{
  "model": "model that answers yes/no questions on an image's attributes",
  "dataset": "telescope images of galaxies (Galaxy Zoo DECaLS)",
  "train_examples": 44167,
  "image_size": 64,
  "crop_scale_min": 1,
  "horizontal_flip": true,
  "translate": 0.12,
  "questions_per_image": 8,
  "encoder_arch": "convnext_v2",
  "encoder_isotropic": false,
  "encoder_norm": "rmsnorm",
  "encoder_activation": "gelu",
  "encoder_mlp_ratio": 6,
  "encoder_dropout": 0.1,
  "encoder_inner_norm": false,
  "encoder_patch_size": [4, 4],
  "encoder_conv_stem": false,
  "encoder_depths": [2, 4, 2],
  "encoder_widths": [64, 128, 256],
  "encoder_kernel_size": 3,
  "fusion": "prefix",
  "fusion_encoder_width": 192,
  "fusion_encoder_layers": 8,
  "fusion_encoder_norm": "layernorm",
  "fusion_encoder_norm_position": "pre",
  "fusion_encoder_activation": "swiglu",
  "fusion_encoder_mlp_ratio": 2.67,
  "fusion_encoder_head_dim": 64,
  "fusion_encoder_fused_qkv": false,
  "fusion_encoder_bias": "all",
  "fusion_encoder_qk_norm": false,
  "fusion_encoder_layer_scale_init": 1.0,
  "fusion_encoder_parallel_block": false,
  "fusion_encoder_dropout": 0.1,
  "fusion_encoder_inner_norm": false,
  "fusion_encoder_drop_path": 0.1,
  "fusion_encoder_positions": "learned",
  "fusion_encoder_connector": "linear",
  "init": "xavier_uniform",
  "residual_init": "none",
  "optimizer": "soap",
  "beta2": 0.95,
  "learning_rate": 0.0035,
  "beta1": 0.95,
  "shampoo_beta": 0.95,
  "eps": 1e-08,
  "precondition_frequency": 20,
  "max_precond_dim": 1024,
  "one_sided": false,
  "adamw_lr_other_params": 0.0022,
  "max_steps": 8700,
  "batch_size": 128,
  "epochs": 25.2,
  "lr_schedule": "cosine",
  "final_lr_fraction": 0,
  "warmup_steps": 430,
  "weight_decay": 0.1,
  "adamw_weight_decay_other_params": 0.01
}
Rows from block 4 of the fusion encoder, named by matrix and row number. Rows with one number belong to one attention dimension. Each number is 128 + 24 x the weight over its row's rms, rounded and kept within 0 to 255. All counts start at 0. After the name is the row's rms in percent of the matrix's.
# q: attention query (fusion_encoder.blocks.4.attn.q.weight, 192x192), inputs 0-95
# k: attention key (fusion_encoder.blocks.4.attn.k.weight, 192x192), inputs 0-95
q.30 095 [116 130 136 147 128 139 111 150 124 152  73  91 120 116 147 142 105 160 201 161 145 173 110 125 146  97 177 152 147  92 106 183 119 132 108 103 155  97 159 121 154 106 145  96  94 165 135 116 118 124 119 138 135 138 109 144 141 154 131 121 147 156 111 131 138  91  97 155 146 160 134 134 160 158 117 130 157 121  89 180 146  93 138 132 159 146 112 167 117 160 114 133 142 142 102 145]
k.30 105 [141 144 124 107 124  98 124  86 136 109 130 121 179 148 123 108 108 136 137  95 134 120 158 156 122 164 101 172 110 131 166 109 128 174 140 158 139 152 120 158 110  92 150 132 129 130 154 151 129  95 120 127 123 123 114 147  98 125 128 111 151 157 142  95 121 133 180 120 148 136 135 103  95 121 139 128  95 152 114  95 137 120 104 140 133 116 104 153  80 113 103 134  55  70 161 107]
q.31 106 [137 101 135 144 155 122 166 128 140 133 115 172 163 143 115 103 143 168 166 130 116 129 100 133 163 124 103 151  90 117 140  89 133 131 141 118 144 129  86 129 114  91  82 133 107 142 111  81 114 131 177 134 137 120  97 141 136 128 138 137 124 120 182 123 140 114 116 114 166 154 104 145 118 166 159 126 104 113 127  86 129 108 138 141 144 141 118  91 117  92 129 129 122  96 131 116]
k.31 109 [ 87  88 108  97 111 128  96 110 181 141 137 105 148 140 158 159 143  92 165  95 169 137  92 125 103 130  96 136 121 131 127 166 119 153 135 128 134  88 143 116 144 102 159 125 115 142 139 130 114 147  92 144 139 124 133  81 157 124 122 113 120 195 104 129 130 176 154 132 159 138 127 158 111 156 128 156 128 143 149 110 115 122 114 148 100 129 109 100 111 102 101 131  84 114 142 141]
q.32 103 [109 107 124 146 154 146 108 130 150  79 135 169 128 122  84 121  76 106 105 151 111 107 142 169 153 121 146 128 119  99 145 105 157  74 134 138 121 118 108 141 160 109  66 125 140 157 160  93 150 137 116 117 119 106  55 114 153 124 134 143 161 110  85 141 109 124 134 112 126 150 143 114 130 156 147 120 155 136 112 115 117 104 126 126 136 121  94 131 122 115 106 124  83 136  81 118]
k.32 122 [117 155 111 154  98 134 104 133 135  90 128 132 129 173 137  84 146 143 156 132 100 120 151 135 120 134  80 181 145 126 150 115 150 179 126 145 169 127 103 166 162 152 139 130 144 134 139 144  88 144 157 182  98 111 147 154 142 139 157 144  75 201 126 120 117 142 153 128 113 112 139 115 124 115 103  93 104 103 124 136 135 110 174  90 105 138 115 161  64 102 140 119 140 144 185 158]
q.33 098 [170 115 130 176 154 107 127 120 130  95 122  98 127 159 154  89 109 138 146 137 130 135 113 107 157 126 103 135 125 127 140 141 137 152 140 130 117 113 105 146 118  93 121  85 149 119 144  93 136 101 130 100 141 113 157 177 128 139  87 116 108 152 157 139 126 113 114 123 146 149  85 106 114 116 156 153 133 107 130 105 173 139 147 110 153 155 128 182 182 139 149 121 146 111 136  96]
k.33 098 [131  92 117  97 139 111 141 123 142 136 140 112 119 144 121 160 125 109 128  96  98 132  67 107  87 148 131 131 108 128 130 156 149 105 103 159 133 131 120 142 154 125 141 157  73 134 102 130 165 145  86  92 164 150 101 106 111 150 135 153 156  69 123 129 152 137 122 140 147  96 146 181 104 141 112 111 159 160 174 100 146  85 119 125 115 125 147 169 134 170 127  70 117 129  90 126]
q.34 110 [114 123  96 162 146 167 175 145 136 142 125  97 145 114 103 111 127 105 170 105 149 101 105 139  87 138  76 142 126 145 104 172 120 126 115 127 122 169  90 122  96 116 106 129 100 116 102 101 102 153 136  96 129 155 125 135 116 121 138 122 120 103 135 137 131 111  98 162 128 111  88 137 116 125 119 122 124 153 112 155 149 125  80 140 112 149 104 121 113 138 121 110 152 106 176 140]
k.34 103 [125 122 164  95  60 127 119 110 124 135 164 118 135  88  96 137  98 101 115 129 119  98 168 116 110 109 137 133  92 124 112 103 155  74 140 132 126 139  98 125 100 116 135 120 100 162 115 157 129 116 121 116 124 128 115 127 160 137 119 120 118  64 135 129 151 147 115 134 151 143 130 109 117 131 128 131 165 154 122 100 117 106 179  98 161 162 151 108 156 144 120 156 113 143 105  84]
q.35 098 [156 153  90 133  87 145 130  74 107 127 122  79 118 163 118 143  95 156 144 118 159 146 133 134 127 100 146 142 112 129 140 100 146 102  84 114 105 166 187 158 134 142 124 104 131  99  97 128 126 117 102 101 142 158  91 128 119 133 125 175 141 113 110 112 125 165 125 150 151 167 159 159 141 108 116  93  71 134 136 138 132 112 116 109 118 130  99  99 130 122  81 134 112 109  98 116]
k.35 104 [106  94 154 167 117 121 129 151 119 139 131 162 167 144 110 119 136 147 122 160 156 104 127 138 154 106 153 132 105 144 101 108 121 169 112 121 134 160 100 180  94 137 126 137 122 141 152 119 165  98  97 140 146  96  98 127 129 109 105  88 189 117 206 109  96 171 172 138 130 125 123 132 114 108 101 126 111 144 135 142 125 105  99 141 138 104 155 170 128 136 128 120 111  82 129 120]
q.36 103 [124 149 159 193 118 142 144 184 143 184 104 118 110 147 121 100 125 112 126 101 126  83 148 138 143 126 125 113 100 100  80  86  83 104 121 102 169 121 116 144 137 119 138 110 154 153 101 157 130 102 115 109 113 139 137 123 148 140 124 125 175 140  79 130 110  88 145 142 173 106 137 133 117 125 107 101  81 153 112 110 127 131 106  93 146 105 116 141 157 107 124 133 122 103 136  98]
k.36 105 [ 90 132 127 156 142 130 176 117 121 151 159 100 111 142 155 149 101 121 139 132 110 141 156 103 158 123 160 136 116 117 153 134 107 123 139 113 117 109 118 134 158 138 119 112 128 116 131  85 137 102 105 126  99 127 103 166  88 106  87 141 101 127 172 117  98 139 145 126  94 129  98 102  84 111  97 158 139  87 193 141 126 116 138 125 100 159 124 116  95 152 147  99 155 130 159 134]
q.37 097 [ 95  81 119 115 146 147 117 159 140 137 132 150 114 149 133 130 114 101 124 148 104 104  89 170 130 145 140 124 147 188 122 140 103 168  99  96 134 123 165  86 157 124 126 141 121 116 147  82  90 109 100 139 166 120 146 166 139 142 146 116 116 167 156 117 135 138 146 145 122 157 126 124 138 127 133 140 142 129 111 159 158 135 164 121  59 155 136 117 115 112  98 134 141 173 126 125]
k.37 103 [147 141 104 131 137 119 121 162 162 147 138 145 101 111 128 101 139 120 137 125 123 153 130 121 156 114 162 126 174 124 135  91 121 129 118 119 130 144 128  93  97 121 115 143 157 128 111 143  78 188 121 114  93 130 106  95 154 118 143 127 126 144 119 127 110 128 159 135 148 104 174 105 136 116  81 105 146 124 118 108 123 164 178 104 122  84 107 128 104 108 118 157 139 136 168 175]
q.38 112 [125 109 103  94 115 107 109 140  96 116 108 113 135  99  91 197 126 123 136 116 122  99 122 153  97 116  52 114 143 127 127 170 121 131 107 141 119  91 159  80 123 116 135 161  89 143 118 101 135 154 160 125 113 148 110 102 107 162 141 158 101 110 131  74 118 124 130  97 111  88 103 146 124 126 134 140 120 126 139 126 179 157 169 110 122 105 130 153 104 155 122 163 113 116 139  89]
k.38 111 [114 114 151 160 130 163 151  78 136 115 117  83 133 128 183 145 100 134  83 219 148 123 142 127 141 175 153 132 109 193 138 121 115 130 137 139 138 116 136 133 130 148 111 107 136 182 155 124 140  92 118 134 115 111 118 136 128 136 160  89 158 122 132 153 186 105 110 161 116 152 150 120 138 121 118 103 117 146  93 121 117 150 139  93  85 133 114 109 139 145 109 147 127  98 137 114]
q.39 099 [127 118 105 123 164 119 142  73 123 113 145 107  99 111  98 157 124 110 118 146  89 124 153 164 109 152  89 107 163 101 122 117 134 147 106 107 112 123 152 109 146 162 176 110  95 150 155 123 134 162 161 126 141 121 122 121  87 140 131 111  84 119 147 135 121 108 146 138 152 122 153 131 151 166 142  82 127 116 114 150 115 127 166 153 123 106 115 153 100 115 155 103 128 129 130 148]
k.39 098 [ 99 121 139 115 122 119 166  90 113  93 134 126  93 138 121 167 143 154 107 171 163 159 108 134 144 133 147 119 120 150 140 165 177 113 150 101 109 100 168 119 123 176 122 138 148 117 151 169 113 123 114 166 125 135 137  62 122 153 131 135 140 154 111 135 157  81 122 131 145 115 173 137 136 175 151 112 163 105  96 121 116 108  86 162 132  98 121 122 148 143 112 175 142 139 132 144]
q.40 098 [142 113 157 130 133 132 157 169 112 123 129 150 158 147 131  83 132 131 129 131 145 139 117 162 152 107 122 119  93 118 131  85 127 113 121 155 149 142 113 164 150 117 100 122  96 154 137 110 146 102 133 110 111 147 100 161 149  66  98 139 159 145 131 148 131 118 162 133 127 138 124 112  73 159 109 149  95 104  79 105 112 109  99 114 126 164 124 137 106 114 136 164 107 108 123 127]
k.40 094 [ 92 155 105 105 120  96 131 140 137 150 114 144 113 131  92 165 186 142 128 125 173 135 126 102 130  95 133 164 131 147 147 159 187 120 132 151 138 128 153 134 103 116 116 173 131 181 101 114 127 140 133 149 141 112 104 124 127 152 103 114 125 197 161 108 134 154 102 120 129 108 159 127 122 137 149 178 132 114 155 130  99 155 145 116 146 133 139 104 150 102 127 107 114 167 100 103]
q.41 101 [154 106 185 130 116 110 160 110 158 176 142 153 153 140 121 131 182 153 136  94 120  85 145 101 134 123  81 131 150 105 140 144 113 138 101 124 133 120 151 132  83 161 120 111 145 157  94 119 146 164 127 115 174 172 120 154 107 124 171  98 101 158 122  90 142 139  76 139 103 118 121 120 141 140 145 146 101 146 146 101 129 151 173 142 159 120 149 149 107 127 129  89 106 125 190 124]
k.41 102 [113 139 116 130 168  95 164 130 123 141 113 133 118 123 159 129 121 124 112 130 102 165 108 146 120 104 180 131  86 111  92 174 166  79 174 150  98 149 134 115 104 159 126 101 106  96 118 128 144 119 143 113 106 158 110 162 161 118 112  87 125 102 170 162 182 157 128 137 138 135 124 157 140 185 131 172  99 148 119 160 123 119 120 100 119 149 151  86 128 138 132 146 133 101 114 130]
q.42 094 [122 117 102  88 112 135 165 167 128 144 109  81 122 104 122 126 146 152 113  80 116 107 135 148 111 104 128 141 173  97  97 132  75 164 124 155  91 162 117 127 142 135  98 104 132 191 136  81  95 114 127 143 122 137 129 170 148 108 142 133 124 130 129 113 156 109 119 112 100  90 116 114 130 107  88 140 141 109 110 147 157 112 149 180 131 116  96 139 144 163 207 101  98 112 150 137]
k.42 089 [109 185 153 110 148 145 136 140 146 142 152 151 129 142 146 144 120 126  67 139  97  81 125 134  85 153  88 177 146 117 144 164 136  94 132 164 178 129 137 111 150  91 131 160 152 154 143 124 132 100 106 120 115 133 112 163 119 163 121 153 117 101 130 148 159 150 145 101 177 123 160 100 150 140 118 107 170 102 129 118 126 127 107  92 126 161 142 127 144 137 133 116 149 118 130 121]
q.43 098 [ 97 144 151 130 154 105 163 134  97 123 108 127 115 135 169  79 111 124 111 136 127 168 175 141 162  80 119 156 150 118 139 106 121 172 129 123 143 109 155 154  76 122 117 172 119 140 142 155 132 101 149 135 104 101 120 141 132 117 112 135 142 127 141 134 150 169 161 163 169 154 146 120 128  66 101  98  86 127 113 161 139 117 125 130  97 111 120  95 131 148 112 145 124 162 137 106]
k.43 104 [ 43 150 141 134 119 173  96 128 129 132 134  96 160 141 115 126 168  94 165  95 125 119  95 151 101 150 117 139  95 129 128 108 145 141 127 152 108 148 140 136 146 124 119 124 111 168 125 115 139 133 142 140 128 132 171 147 103 128 159 134 125 106 148 117  94 170 152 136 137  55 123 168 128 122  99 162 151 136 125 100  90 141  82 138 121 134 145 133  84 130 124 152 141 110 135 157]
q.44 102 [133 140 161 120 143 115 144 138 130 133 129 108 119 113 113 147 109 144 156 152 114  98 139 112 132 120 152 117 115 124 140 124 198 138 152 105 114 107 136 109 178 141  88 105 146 149 151  98 141 154 103 117 149  86 104 140 106 149 141 119 144 146 148  90 157 127  98 134 106 100  75 132 142 130 153 119 139 106 172 108 115 144 167  70  79 162 116 129 137 147 114 139  84 117 117 156]
k.44 108 [141 182  93  81 164 122  75 114 131 156 157 148 142 130 136 117 131 122 153 122 102 150 133 180  96 108 138 157 117 132 124 127 132 118 111 171 152 113  88 120  91 123 129 149 114 129 147  97  99 162 136 159 130 122 121 116 170 145 148 149 105 165 164 157 118 183 122 121 151 141 168 146 122  97 115 112 113 130 104 140 149 144 103 106 170 106 130 126  86 128 136 126  91 147 141 161]
q.45 097 [108 139 157 164 131 119 159 125 107 144 150 129 148 109 133 141 118 197 142 149 168 142 127 142 129 125 126 112  84 102 148 126 156 190 132 137 164 112 165 100 167 127 136  81 102 150  97 140 126 134 134 182 171 106 133 110 115 122  93 134 122  88 141  95 137 104 139 150 131 156 136 114 150 119  86 106 128 133 117 129 140  99 164 136 131 140 187 175 103 146 113 143 140  84  72 122]
k.45 106 [120 152  92 121 102 153  95 115 143  90 102 120 125 128  96 132 120 167 155 109 161 166 123 100 135 110 167  92 159 125 110 118 182 109 152 165 138  94 116 148 116 158 119 139 155 102 129  95 111 128 108 112 107 117  99 175  87 106 169 138 129 150 135 159 131 126 122 119 104 119 144 132 108 113 114 131 130 139 158 116 149 148  72 148 117  88 111 135 116 152 131 111 118 116 110 131]
q.46 099 [105 105 130 126 140 139 134 147 147 130 112 114  99 152 143 175 127 117 109 125 135  96 110  92 112 134 149 107 111 131 109 108 154 109 121 195 125 169 119 142 115  82  95 115 126 131 144 114  95 130 113 156 121 102 130 128  97 115 157  94 118 133 110 116 127 102  95 128 109 109 112 170 121 115  93 124 148 110 159 145 195 160 137 104 136 108 142 184 163 135 122 148 132 162 113 137]
k.46 099 [158 123 124 108 121 165  69 130 111 141 131 124 132 113 170 137  85 115 196 148 118 121 135 147  99 148  71 143 173  91 115 116 178  97 149 119 157 152 129 121 159 140 106 155  95  85 152  74 118 103 129 115 128 132 118 172 132 108 141 134 145  98 144 121 123 138 117 134 148 114 151 149 169 133 119 102 163 155 184 139 136 129 117 118 142 120 135 159 130 144 143 134 145 129 150 150]
q.47 090 [140 120 137 132 110 135 155 177 141 127 115 119 139  90 124  96 137 154 120  94 127 134 131 143 151 153 119 128 146 139 110 167  97 130 176 130 188 128  99 151 120 124 152 149 143 104 170 110 118 147 129 166 172 113 142 143 160 110 153 124 117 102 107 144 164 111 150 137 137 109 151 178 198 110 117 130 157 129 116 180 136 161 106 134 142 102 119 172 133 127 106 102 167 158 116 144]
k.47 092 [150 105 145 118 100 130 135  75 157 141 156 127 150 117  78 118  96  96 150 109 140 130 152 119 138 151  98 136 127 158 163  97 116 124 144 171 124  55 102 101 126 124 114 110 142 100 120 147  78 112 106 127 124  98 137 100 129 160 101 162 139 124  96 143 145  89 168 115  89  85 133  95 146 106 115 107 137 122 131 123 107 128 131 118  85 141 110  75 129 104 183 161 144 140 131 156]
q.48 115 [ 99 160 142 127 152 125 121  88 106 169 138 105 114 139 118 148 126 110 150 136 145 173 127 118  84 103 123 114 118 200 152 138  93 138 151 144  81 100  86 171 163 130 142 137 101 121  80 143  88 151 124 113 137 167 170 124  90 143 121 124 121 111 145 135 137 103 120 126 158 136 176 154 152 124 106  55  81 106 122 138 130 132 137 148 124 135 124 138 129 138 122 148 109 151  94 116]
k.48 118 [142  90 138 119  92 155 110 110  85  98 119 175 108 132 151 129 153 163 123 124 163 107 131 143 136  95 167 127 127 139 143 107 168 106 111  71 167  84 157 148 119 149 107 142 144 102 163 137 114 159 103 133 117 127 118 147 141 142 151 141 146 106 143 116 135  94 117 117  78 155 148 137 116 112 119 153 137 107 131 147 131 128 108 127 109 135 154 136 164 164 131 153 107 161  92 116]
q.49 102 [126 156 147  60 161 100 140 119 107  57 129 138 114 130 115 100 138 135 132 132 131 106  94 153 150 147  94 109 125 115 172 141 157  93 134 131 151 158 166 127 113  97 123  81 145 102 112 112 162 124 136 120 117 136  85 148  79 105 144 112 109 129 153 110 127 147 164 133 136 138  99 144 109 118 145 121 138 142 162 101 127 128 148 128 181 124 127 107 120 139 169 141 126 144 125 106]
k.49 101 [103 110 164 140 150 123 114 141 120 115 165 108 159 120 135 113 112 144 120 166 168 150  75  85  80 177 131 131 116 170 144 116 147 153 129 173 115  96 129 123 164 133 140 118 118 182 124 122 137  78 124 135 117 100 125  86 124 148 140 129  76 146 124 137 155 138  76 151 155 153 187 167  97 149 128 130 167 151 101 123 126 144  86 112 140 138 133 145 125 120 118 101 112  88 145 119]
q.50 086 [151 133 128 121 114 170 128 213 124 136 143 138 132 101 138 152 165 138 159 122  68  95 162 136 149 110 130 120 127  91 110  44 127  93  78 138 144 118 120 146 125 154  98 124 133 120 113  74 154 143 141 133 141 159 107 135 180 102 152 134 123 108 120 179 154 150 184  95 122  95 145 127 155 122  91 126 118 116 150  90 130 125 120  92 141 123 144 148  94 109 146 101 137 153 156 154]
k.50 097 [ 84 169 122 121 136  91 122 123 115 118 182 128 113 126 154 174 106  88 115 115  93 115 122 130 124 117  93 103  98 140 128 166 113 117 136 123 102 130 149  73 172 102  96 149 145 133 158 102  73 111 147 149 130 125 105 104 165 102 117 130 135 146 151 135 166 144 139 122 135 118 111  90 140 144 118 137  87 142 127 180 115  95 134 112 105 164 132 118 106 140 123  83 135 121 155 139]
q.51 098 [113  94 113 142 141 121 142 106 146  94 104  87 133 139 112 145 146 154 150 100 118  83 113  81 134 146 102 157 156 108 150 141 141 177 139 150 148 150 103 138  81 110 102 108 116 115 159 134 123 141 150 111 131 140 130 141 117 129 126 109 102 129  88  95  86 124 128 120 106 149 102 154 176 116 132 148 155 156 142  84 134 131 129 104 134 150 157 168 136 169 165 124 132 124 116  90]
k.51 103 [112 137 121 111 153 104 145 108 116 127 144 111 128 104 149  90 137 158 129 146  94 171 101 137 106 196 156 134 112 121 164 146 145  90 147 138 148 128 116 141 129 100 127 169 116 156 119 153 126  94  98  95 102 140 113 123 108 173 109 136 138 101 140  93 167 103 113 114 127  80 130 169 144 124 119 106 103 144 131 115 152 107 114  98 110 155 117 118 123 112 147  99 153  85 140 132]
q.52 122 [137 133 127 142  82  73 161 140 146 116 131 176 145 135 136  91 111 114  91 150 144 139 112 103 103 146 137 122 102 151 124 127 117  95  92 140 132 150 114 134 111 100 104  85 133 164 159 143 111 130 103 139 151  93 150 184  93 126 158 109  91 165 137 111 139  98 130 127 100 107 130 142 143 121 117 127 158 142 161 146 194 145 142 155 129 134 105 139 145 102 134 149 154 161 113 151]
k.52 114 [119 133 126 123 118 139  83 147 180 148 132 140 147 152 170 138 104 130 170 155 126 123 124 120 144 117 102 152 147 140 129 134 110 183 121 107 158 119 117 104 163  91 116 116 142 160 108 118 124 157  85 120 108 170 124 119 110 155 118 143 165 101  99 135 113 139 118 158 174 119  96 105 153 166 142 122 134 130 154 135 128 129 172 145 107 105 102 109 195  99  99 124 148 144 109 137]
q.53 108 [109 120 140 132 138 122 100 175 130 104 119 101 145 132 137 133 128 106 121 131 106 174 164 136 114  99 107 125 162  83 114 165 163 131 146 117 188  69 105  77  89 107 112 123 108  91 135 136 129 134 130 138 150 147 118 156 140 100 130 117 139 146 153 149 138 138 154 111  94 149  60 179 102  92 146 150 195  95 134 126 123 119 149 147 128 117 109 122 116 117 107 128 132 154 157 147]
k.53 112 [ 77 127 169 103 103 152 107 125 125 117 147 110 139 110  90 143 113 115 130 153 141 121 114 149 142 127 123 126 131 179 134 108 123 171 131 150 123 117 131  91 153 142 127 122 113 163  68 110 111  83 112 124 109 113 132  93 137 154 152 121 128 142  87 117 114 161 136 133 139 100 153 101 113  88 129 118 122 144 101 132 135  99 151 150 149 149 113 134  94 159 159 119  89 130 161 143]
q.54 095 [163 101 103 118 149 181 152  94  94 163 101 155 115 140 118 159 120  76 115 115 147 147 130 119 142  81  90 146 132 108  81 131 116 114 123 147 110 132 128 167  95 169 143 144 131 112 157 132 151 102 116 102 116 165  93 132  92 153 124 135 147 119 130 120 128 136 109 143 178 101 138 116 110 159  76 119 112 133 144  85 145 116 134 184 121 146 111 132 174 157 116 161 110 170 139 101]
k.54 091 [ 95 150 147 126 105 139 110 116 160 151 101 114 129 160 171 117 166 127 127 146 150 110 139 177 109 150 147 159 120 127 149 147 130 105 141 127 131 161 114 184  99 142 101 153  81 114 113 136 183  99 103 164 128 122 145 188 161 138  88 103 158  87 162 112 142 166 139  92 112 116 128 159 130 130 170 157 146 114 181 126 126 127 131 140 145 123 129 143 120 122  71  96 115 158 128 113]
q.55 085 [ 93 149 123 154 100 130  73 146 118 111 121 139 140 131 112 148 131 134 139 135 109 124 104 154 165 130 133 140 189 143 120 123 147 130 166 143  67 121 116 103 143  94 142 141 110 124 137 131 105  95 107 161 165 136 111 161 148 164 116 161 100 184 140 110 164 151  98 119  96 151 155  99  86 123 163 107 137  96 180 182 151 132 157 119 151 148 142 143 145 111 149  98 135 171 112  94]
k.55 087 [170 111 140 130  97 108  82 165 114 133 127  94 111 131 123 129  90 107 168 108  93 134 140 119 132 137 123 175 148  98 107 143  68 164 112 130 142 142  98 135 100 135  99 157 134 121 101 153 125  84 112  90 140 107 107 171 110 123 169 143 109 125 136 114 152 150 160 122 157 110 122 143 156 146 113 119 119 108 135 108 132 161 119 107 133 105 118 155 131 143 152 163 111 163 133 130]
q.56 096 [171 123 141 108 169 165 142 139 127 170 107 164  88 149 120 133 116 137 161 135 114 155 126 111 126  79 144 151  92 109 139 155  86  77 126 131 133  79 142 131 125 188 140 115 140 128 134 112  95 139 126 113 159 120 173 157 133 144 132 112  89 102 163 121 102  72 145 115 165  85 162 125 113 101 101 108 104 118 104 105 120 134 102 145 123 167 113 145 114 123 125 167 165 122 139  84]
k.56 095 [105 126 135 121 169  99 181 103 119 130  96 119 109 118 139 139 113 134  68 163 107 112  98 127 125 110 143 111  94 130 137  95 144 120 130 129 145 120 135 129 129 104 116 170 118 114 144 162 145 167  95 145 134 141 125 106 132 142 114 121 142  84 102 160 143 144 100 151 121 145 117 130 118 142 147 131 165 150 144 112 123 146 132 110 145 144 111 115 116 148 100  75  87 132 112 124]
q.57 111 [118 120 143 152  81 138 134 121 135 135 154 178 129 109 145 121 113 180 121 107 146 136 133 136 155 123 126 120 131 151 149 136  98 158 114 106 152 135 121 132 103 109 113 112 103 119 128 134 148 128 140 148 131 169 115 148 119 114 168 124 149  66 144 165 136 131 112 134 107 128  70 148 177  74 115 145 162 128 132 139 121 116 109 154 152 133 101 149 102 114  88 110 112  92 112 169]
k.57 109 [110 128 129  94 174 164 109 154 186 111 171 158 177  96 148 138 116 151 124  88 139 146 153 135 128 158 128 100 114 145 104 108 167 119 150 129 136 124  75 104 157 134 128 148 154 142 143 152 149 135  91 104  81 112 144 127 100 125 142 154 142 104  70 128 133 131 111 118 115 133 144 128 133 150 127 127 114 152 127 147 133 139 147 127 162 122 123 151 117  95 150 158 119 119 142 157]
q.58 103 [ 90 123 156 154 126 132 137 101 151  90 140 120 125 100 108 129 140 124 166 115 156 155 113 113 122 124 116 150 140 140 118 134  90 112 158 141  91 181 125 110 102 161 106  95 119 116 117 172  87 140 128 144 100 160 101 122 120 130 110  92 184 127 133 168 175 131 166 112 162 149 120 190 121  92 121 154 153 112 147 140 150 127 126  98 114 105 166 118 113 122  78 124 132 115 152  97]
k.58 106 [131 130 157 135 119 118  85 126 159 150 115 139 164  72 139 118 110 136 155 133  95  74 152 111 138 140 164 132 127 172 123  86 110 174  77 121 156 124  97 105  73 122 145 105 132 133 118  97 109 143 113 113 103 125  94 137 154 141  98  84 127 120  97 114 134 104  84  73 123 135 157 126 134 125  92 130 166 151 130 111  94 116 191 108 131 151 110 123  92 163 185 167 109 130 117 108]
q.59 100 [105 110 113 129 136 169 135 105  95 110 122 136  89 127 125 142 135 144 136 137 135 119  94 133 129 134 106 137 132 142 142 148 169 143 149 129 149 136 123 134 123 105 115 116  89  83 166 100 131 129 133 163 138 140  67 141 141 148 163 115  96 135 161 145 111 151  95 154 102 153  89 151 169  85 154 107 170 131 154 151 197 133 107 167 122 157 120 138 128 156 168 131 144 152  95 126]
k.59 099 [142 114 147 117  78 166  99 115 174  98 151 114 148  89 131 145 120 132 152 151 121 137 127 158 128 154 138 128 182 142 123 132 143 131 162 126 130 125 134 128 119  99 139 128 136 150 142 150 117 103 106 100 109 105 160  92 140 170 128 149 168  94  70 137 117  98 146 134 100 181 159 113 111 183 101 109 135 175  83  95 109 138 137 136  98  89 142 141 107 128 134 106 113 114 133 135]
q.60 106 [174 117 131 132 103 117 113 122 181 145 154 111 104 146 150 157 144 167 138 127 120 144 128  90 194  89 150 111 125  88 126 120  96 163 146 110 128 109 152 132 158 158  94 158 132 174  95 122 173  92 118 131 133 160 107 187 143 108 107 135 145 170 145 148 130 141 122 136 127 106 101  87  93 100 124 127  90 114 128 114 140 127 132 105 126 141 111  96 131 119 120 140 106 159 107 101]
k.60 105 [ 68 141 151 122 125 107  94 162 112  99 125 117 146 111 159 175  93 113 109 140 153  77  85 132 111 140 100 106  75 111 123 137 166 154 105 164 153 135 116 145 116 115 141  78  94 147 103  75 140 108 104  93 128 105  93 106 161 121 134 145 156 123 156 147 130 146 118 125 123 109 100 128 135 103 144 168  97 129 171 149 135 130 123 119 156 132 143 147 141 137  98 145  92 112 132 117]
q.61 099 [ 95 148 133  99 133 126 127 158 127 152 112 140 134 138 125 141 103 154 175 133 144 164 153  75 105 106 173 103  95 137 130 144 128 109 156 156 110  78 148 120 133 137 141 137 147  93 115 131 111 152  73 169 137 103  94 122 145 170  88 105 147 137  90 158 113  96 159 144 142 122 149 121 134 120 110  72 126 104 124 111  96 134 150 103  74 145 124  63 137 155 173 165  96 141 111 120]
k.61 097 [126 135 118 140 140 113 121 129  52 141 180 124  96 115 137 134 142 139 152 149  89 170 155 133 128 138 125 104 134 109 128 111 145 154 113 132 111  96 143 122 127 150 130 139 118  81 158 121 122 124 168 103 114 118 133 117  74 107 121 144 123 153 144 128  90 133 121 117 131 118 142 148  82 110 147 136 153  67 103 187 152 140  98 157 165 118 119 173 150 111 128  95  92 143 138 103]
q.62 100 [157 159 144  85 133 143 141 142 121 171 130 146 109 167 149 123 119 136 127 122 107 121 186 117 108 108 128 180  81 122  92 114 123  91 157  94  95 111 147 153 101 128 103 164 106  85 144 131 130 164 158 116 108 158 123 110 155 111 152 116 139 109 102  95 172 131 125  98 157 122  97 139 155 114 112 119  79 133 119 122 146 129 112 144  71 129 121 134 125 115 113 123 146 119 131 115]
k.62 104 [ 69 101 150 127 123 182 138 107 124 115 141 124  79 153 147 136 142 161 114 111 126 125  90 118 110 136 110 118 131 152 140 105 158 115 173 121 125 136 161 130 113 153 123 114 130  90 171  98 124 124 102 158 117 109 142 117 121 133  70 109 123 149 154  85 141 155 141  85 110  81 131 149 104 136 115 138 143 125 146 139 159 120  89 142 103 126 112 125  83 157 130 139 126  72 168 132]
q.63 099 [124 110 143 104 135 120 153 133 169 100 114 159 125 116 115 121 119 221 127 123 137  86 103 133 163 122 117 116 126 162 109 127 110 128 120 143 113 169 150 169 107 133  91  74 110 134 132 171 150 105 125 127 146 127  85 131 136 133 164 136 145 108  92 101 139 118 107 128  90 145 130 131 124 102 116 138 129 126 106 146 151 124 123 115 162  68  97 142 144 158  66 153 127 158 115 116]
k.63 106 [109 102 168 162 122 114  83 111 132 112 146 141 132 113 100 123 120 119 147 123 110 155 133 109 164 129 133 115 122 139 146 136 125 115 144 150 149 140  98 176 162 156 187 145 160 116 145 140 106 103 109 108 113 162 137 137  85 124 150 147 151 113 139 133 117 140  94 159  80 161 128 137 168 158 100 124 102 124 121 157 113 100 119 100 106 138 131 158 137 134 136 128 152  78 113 157]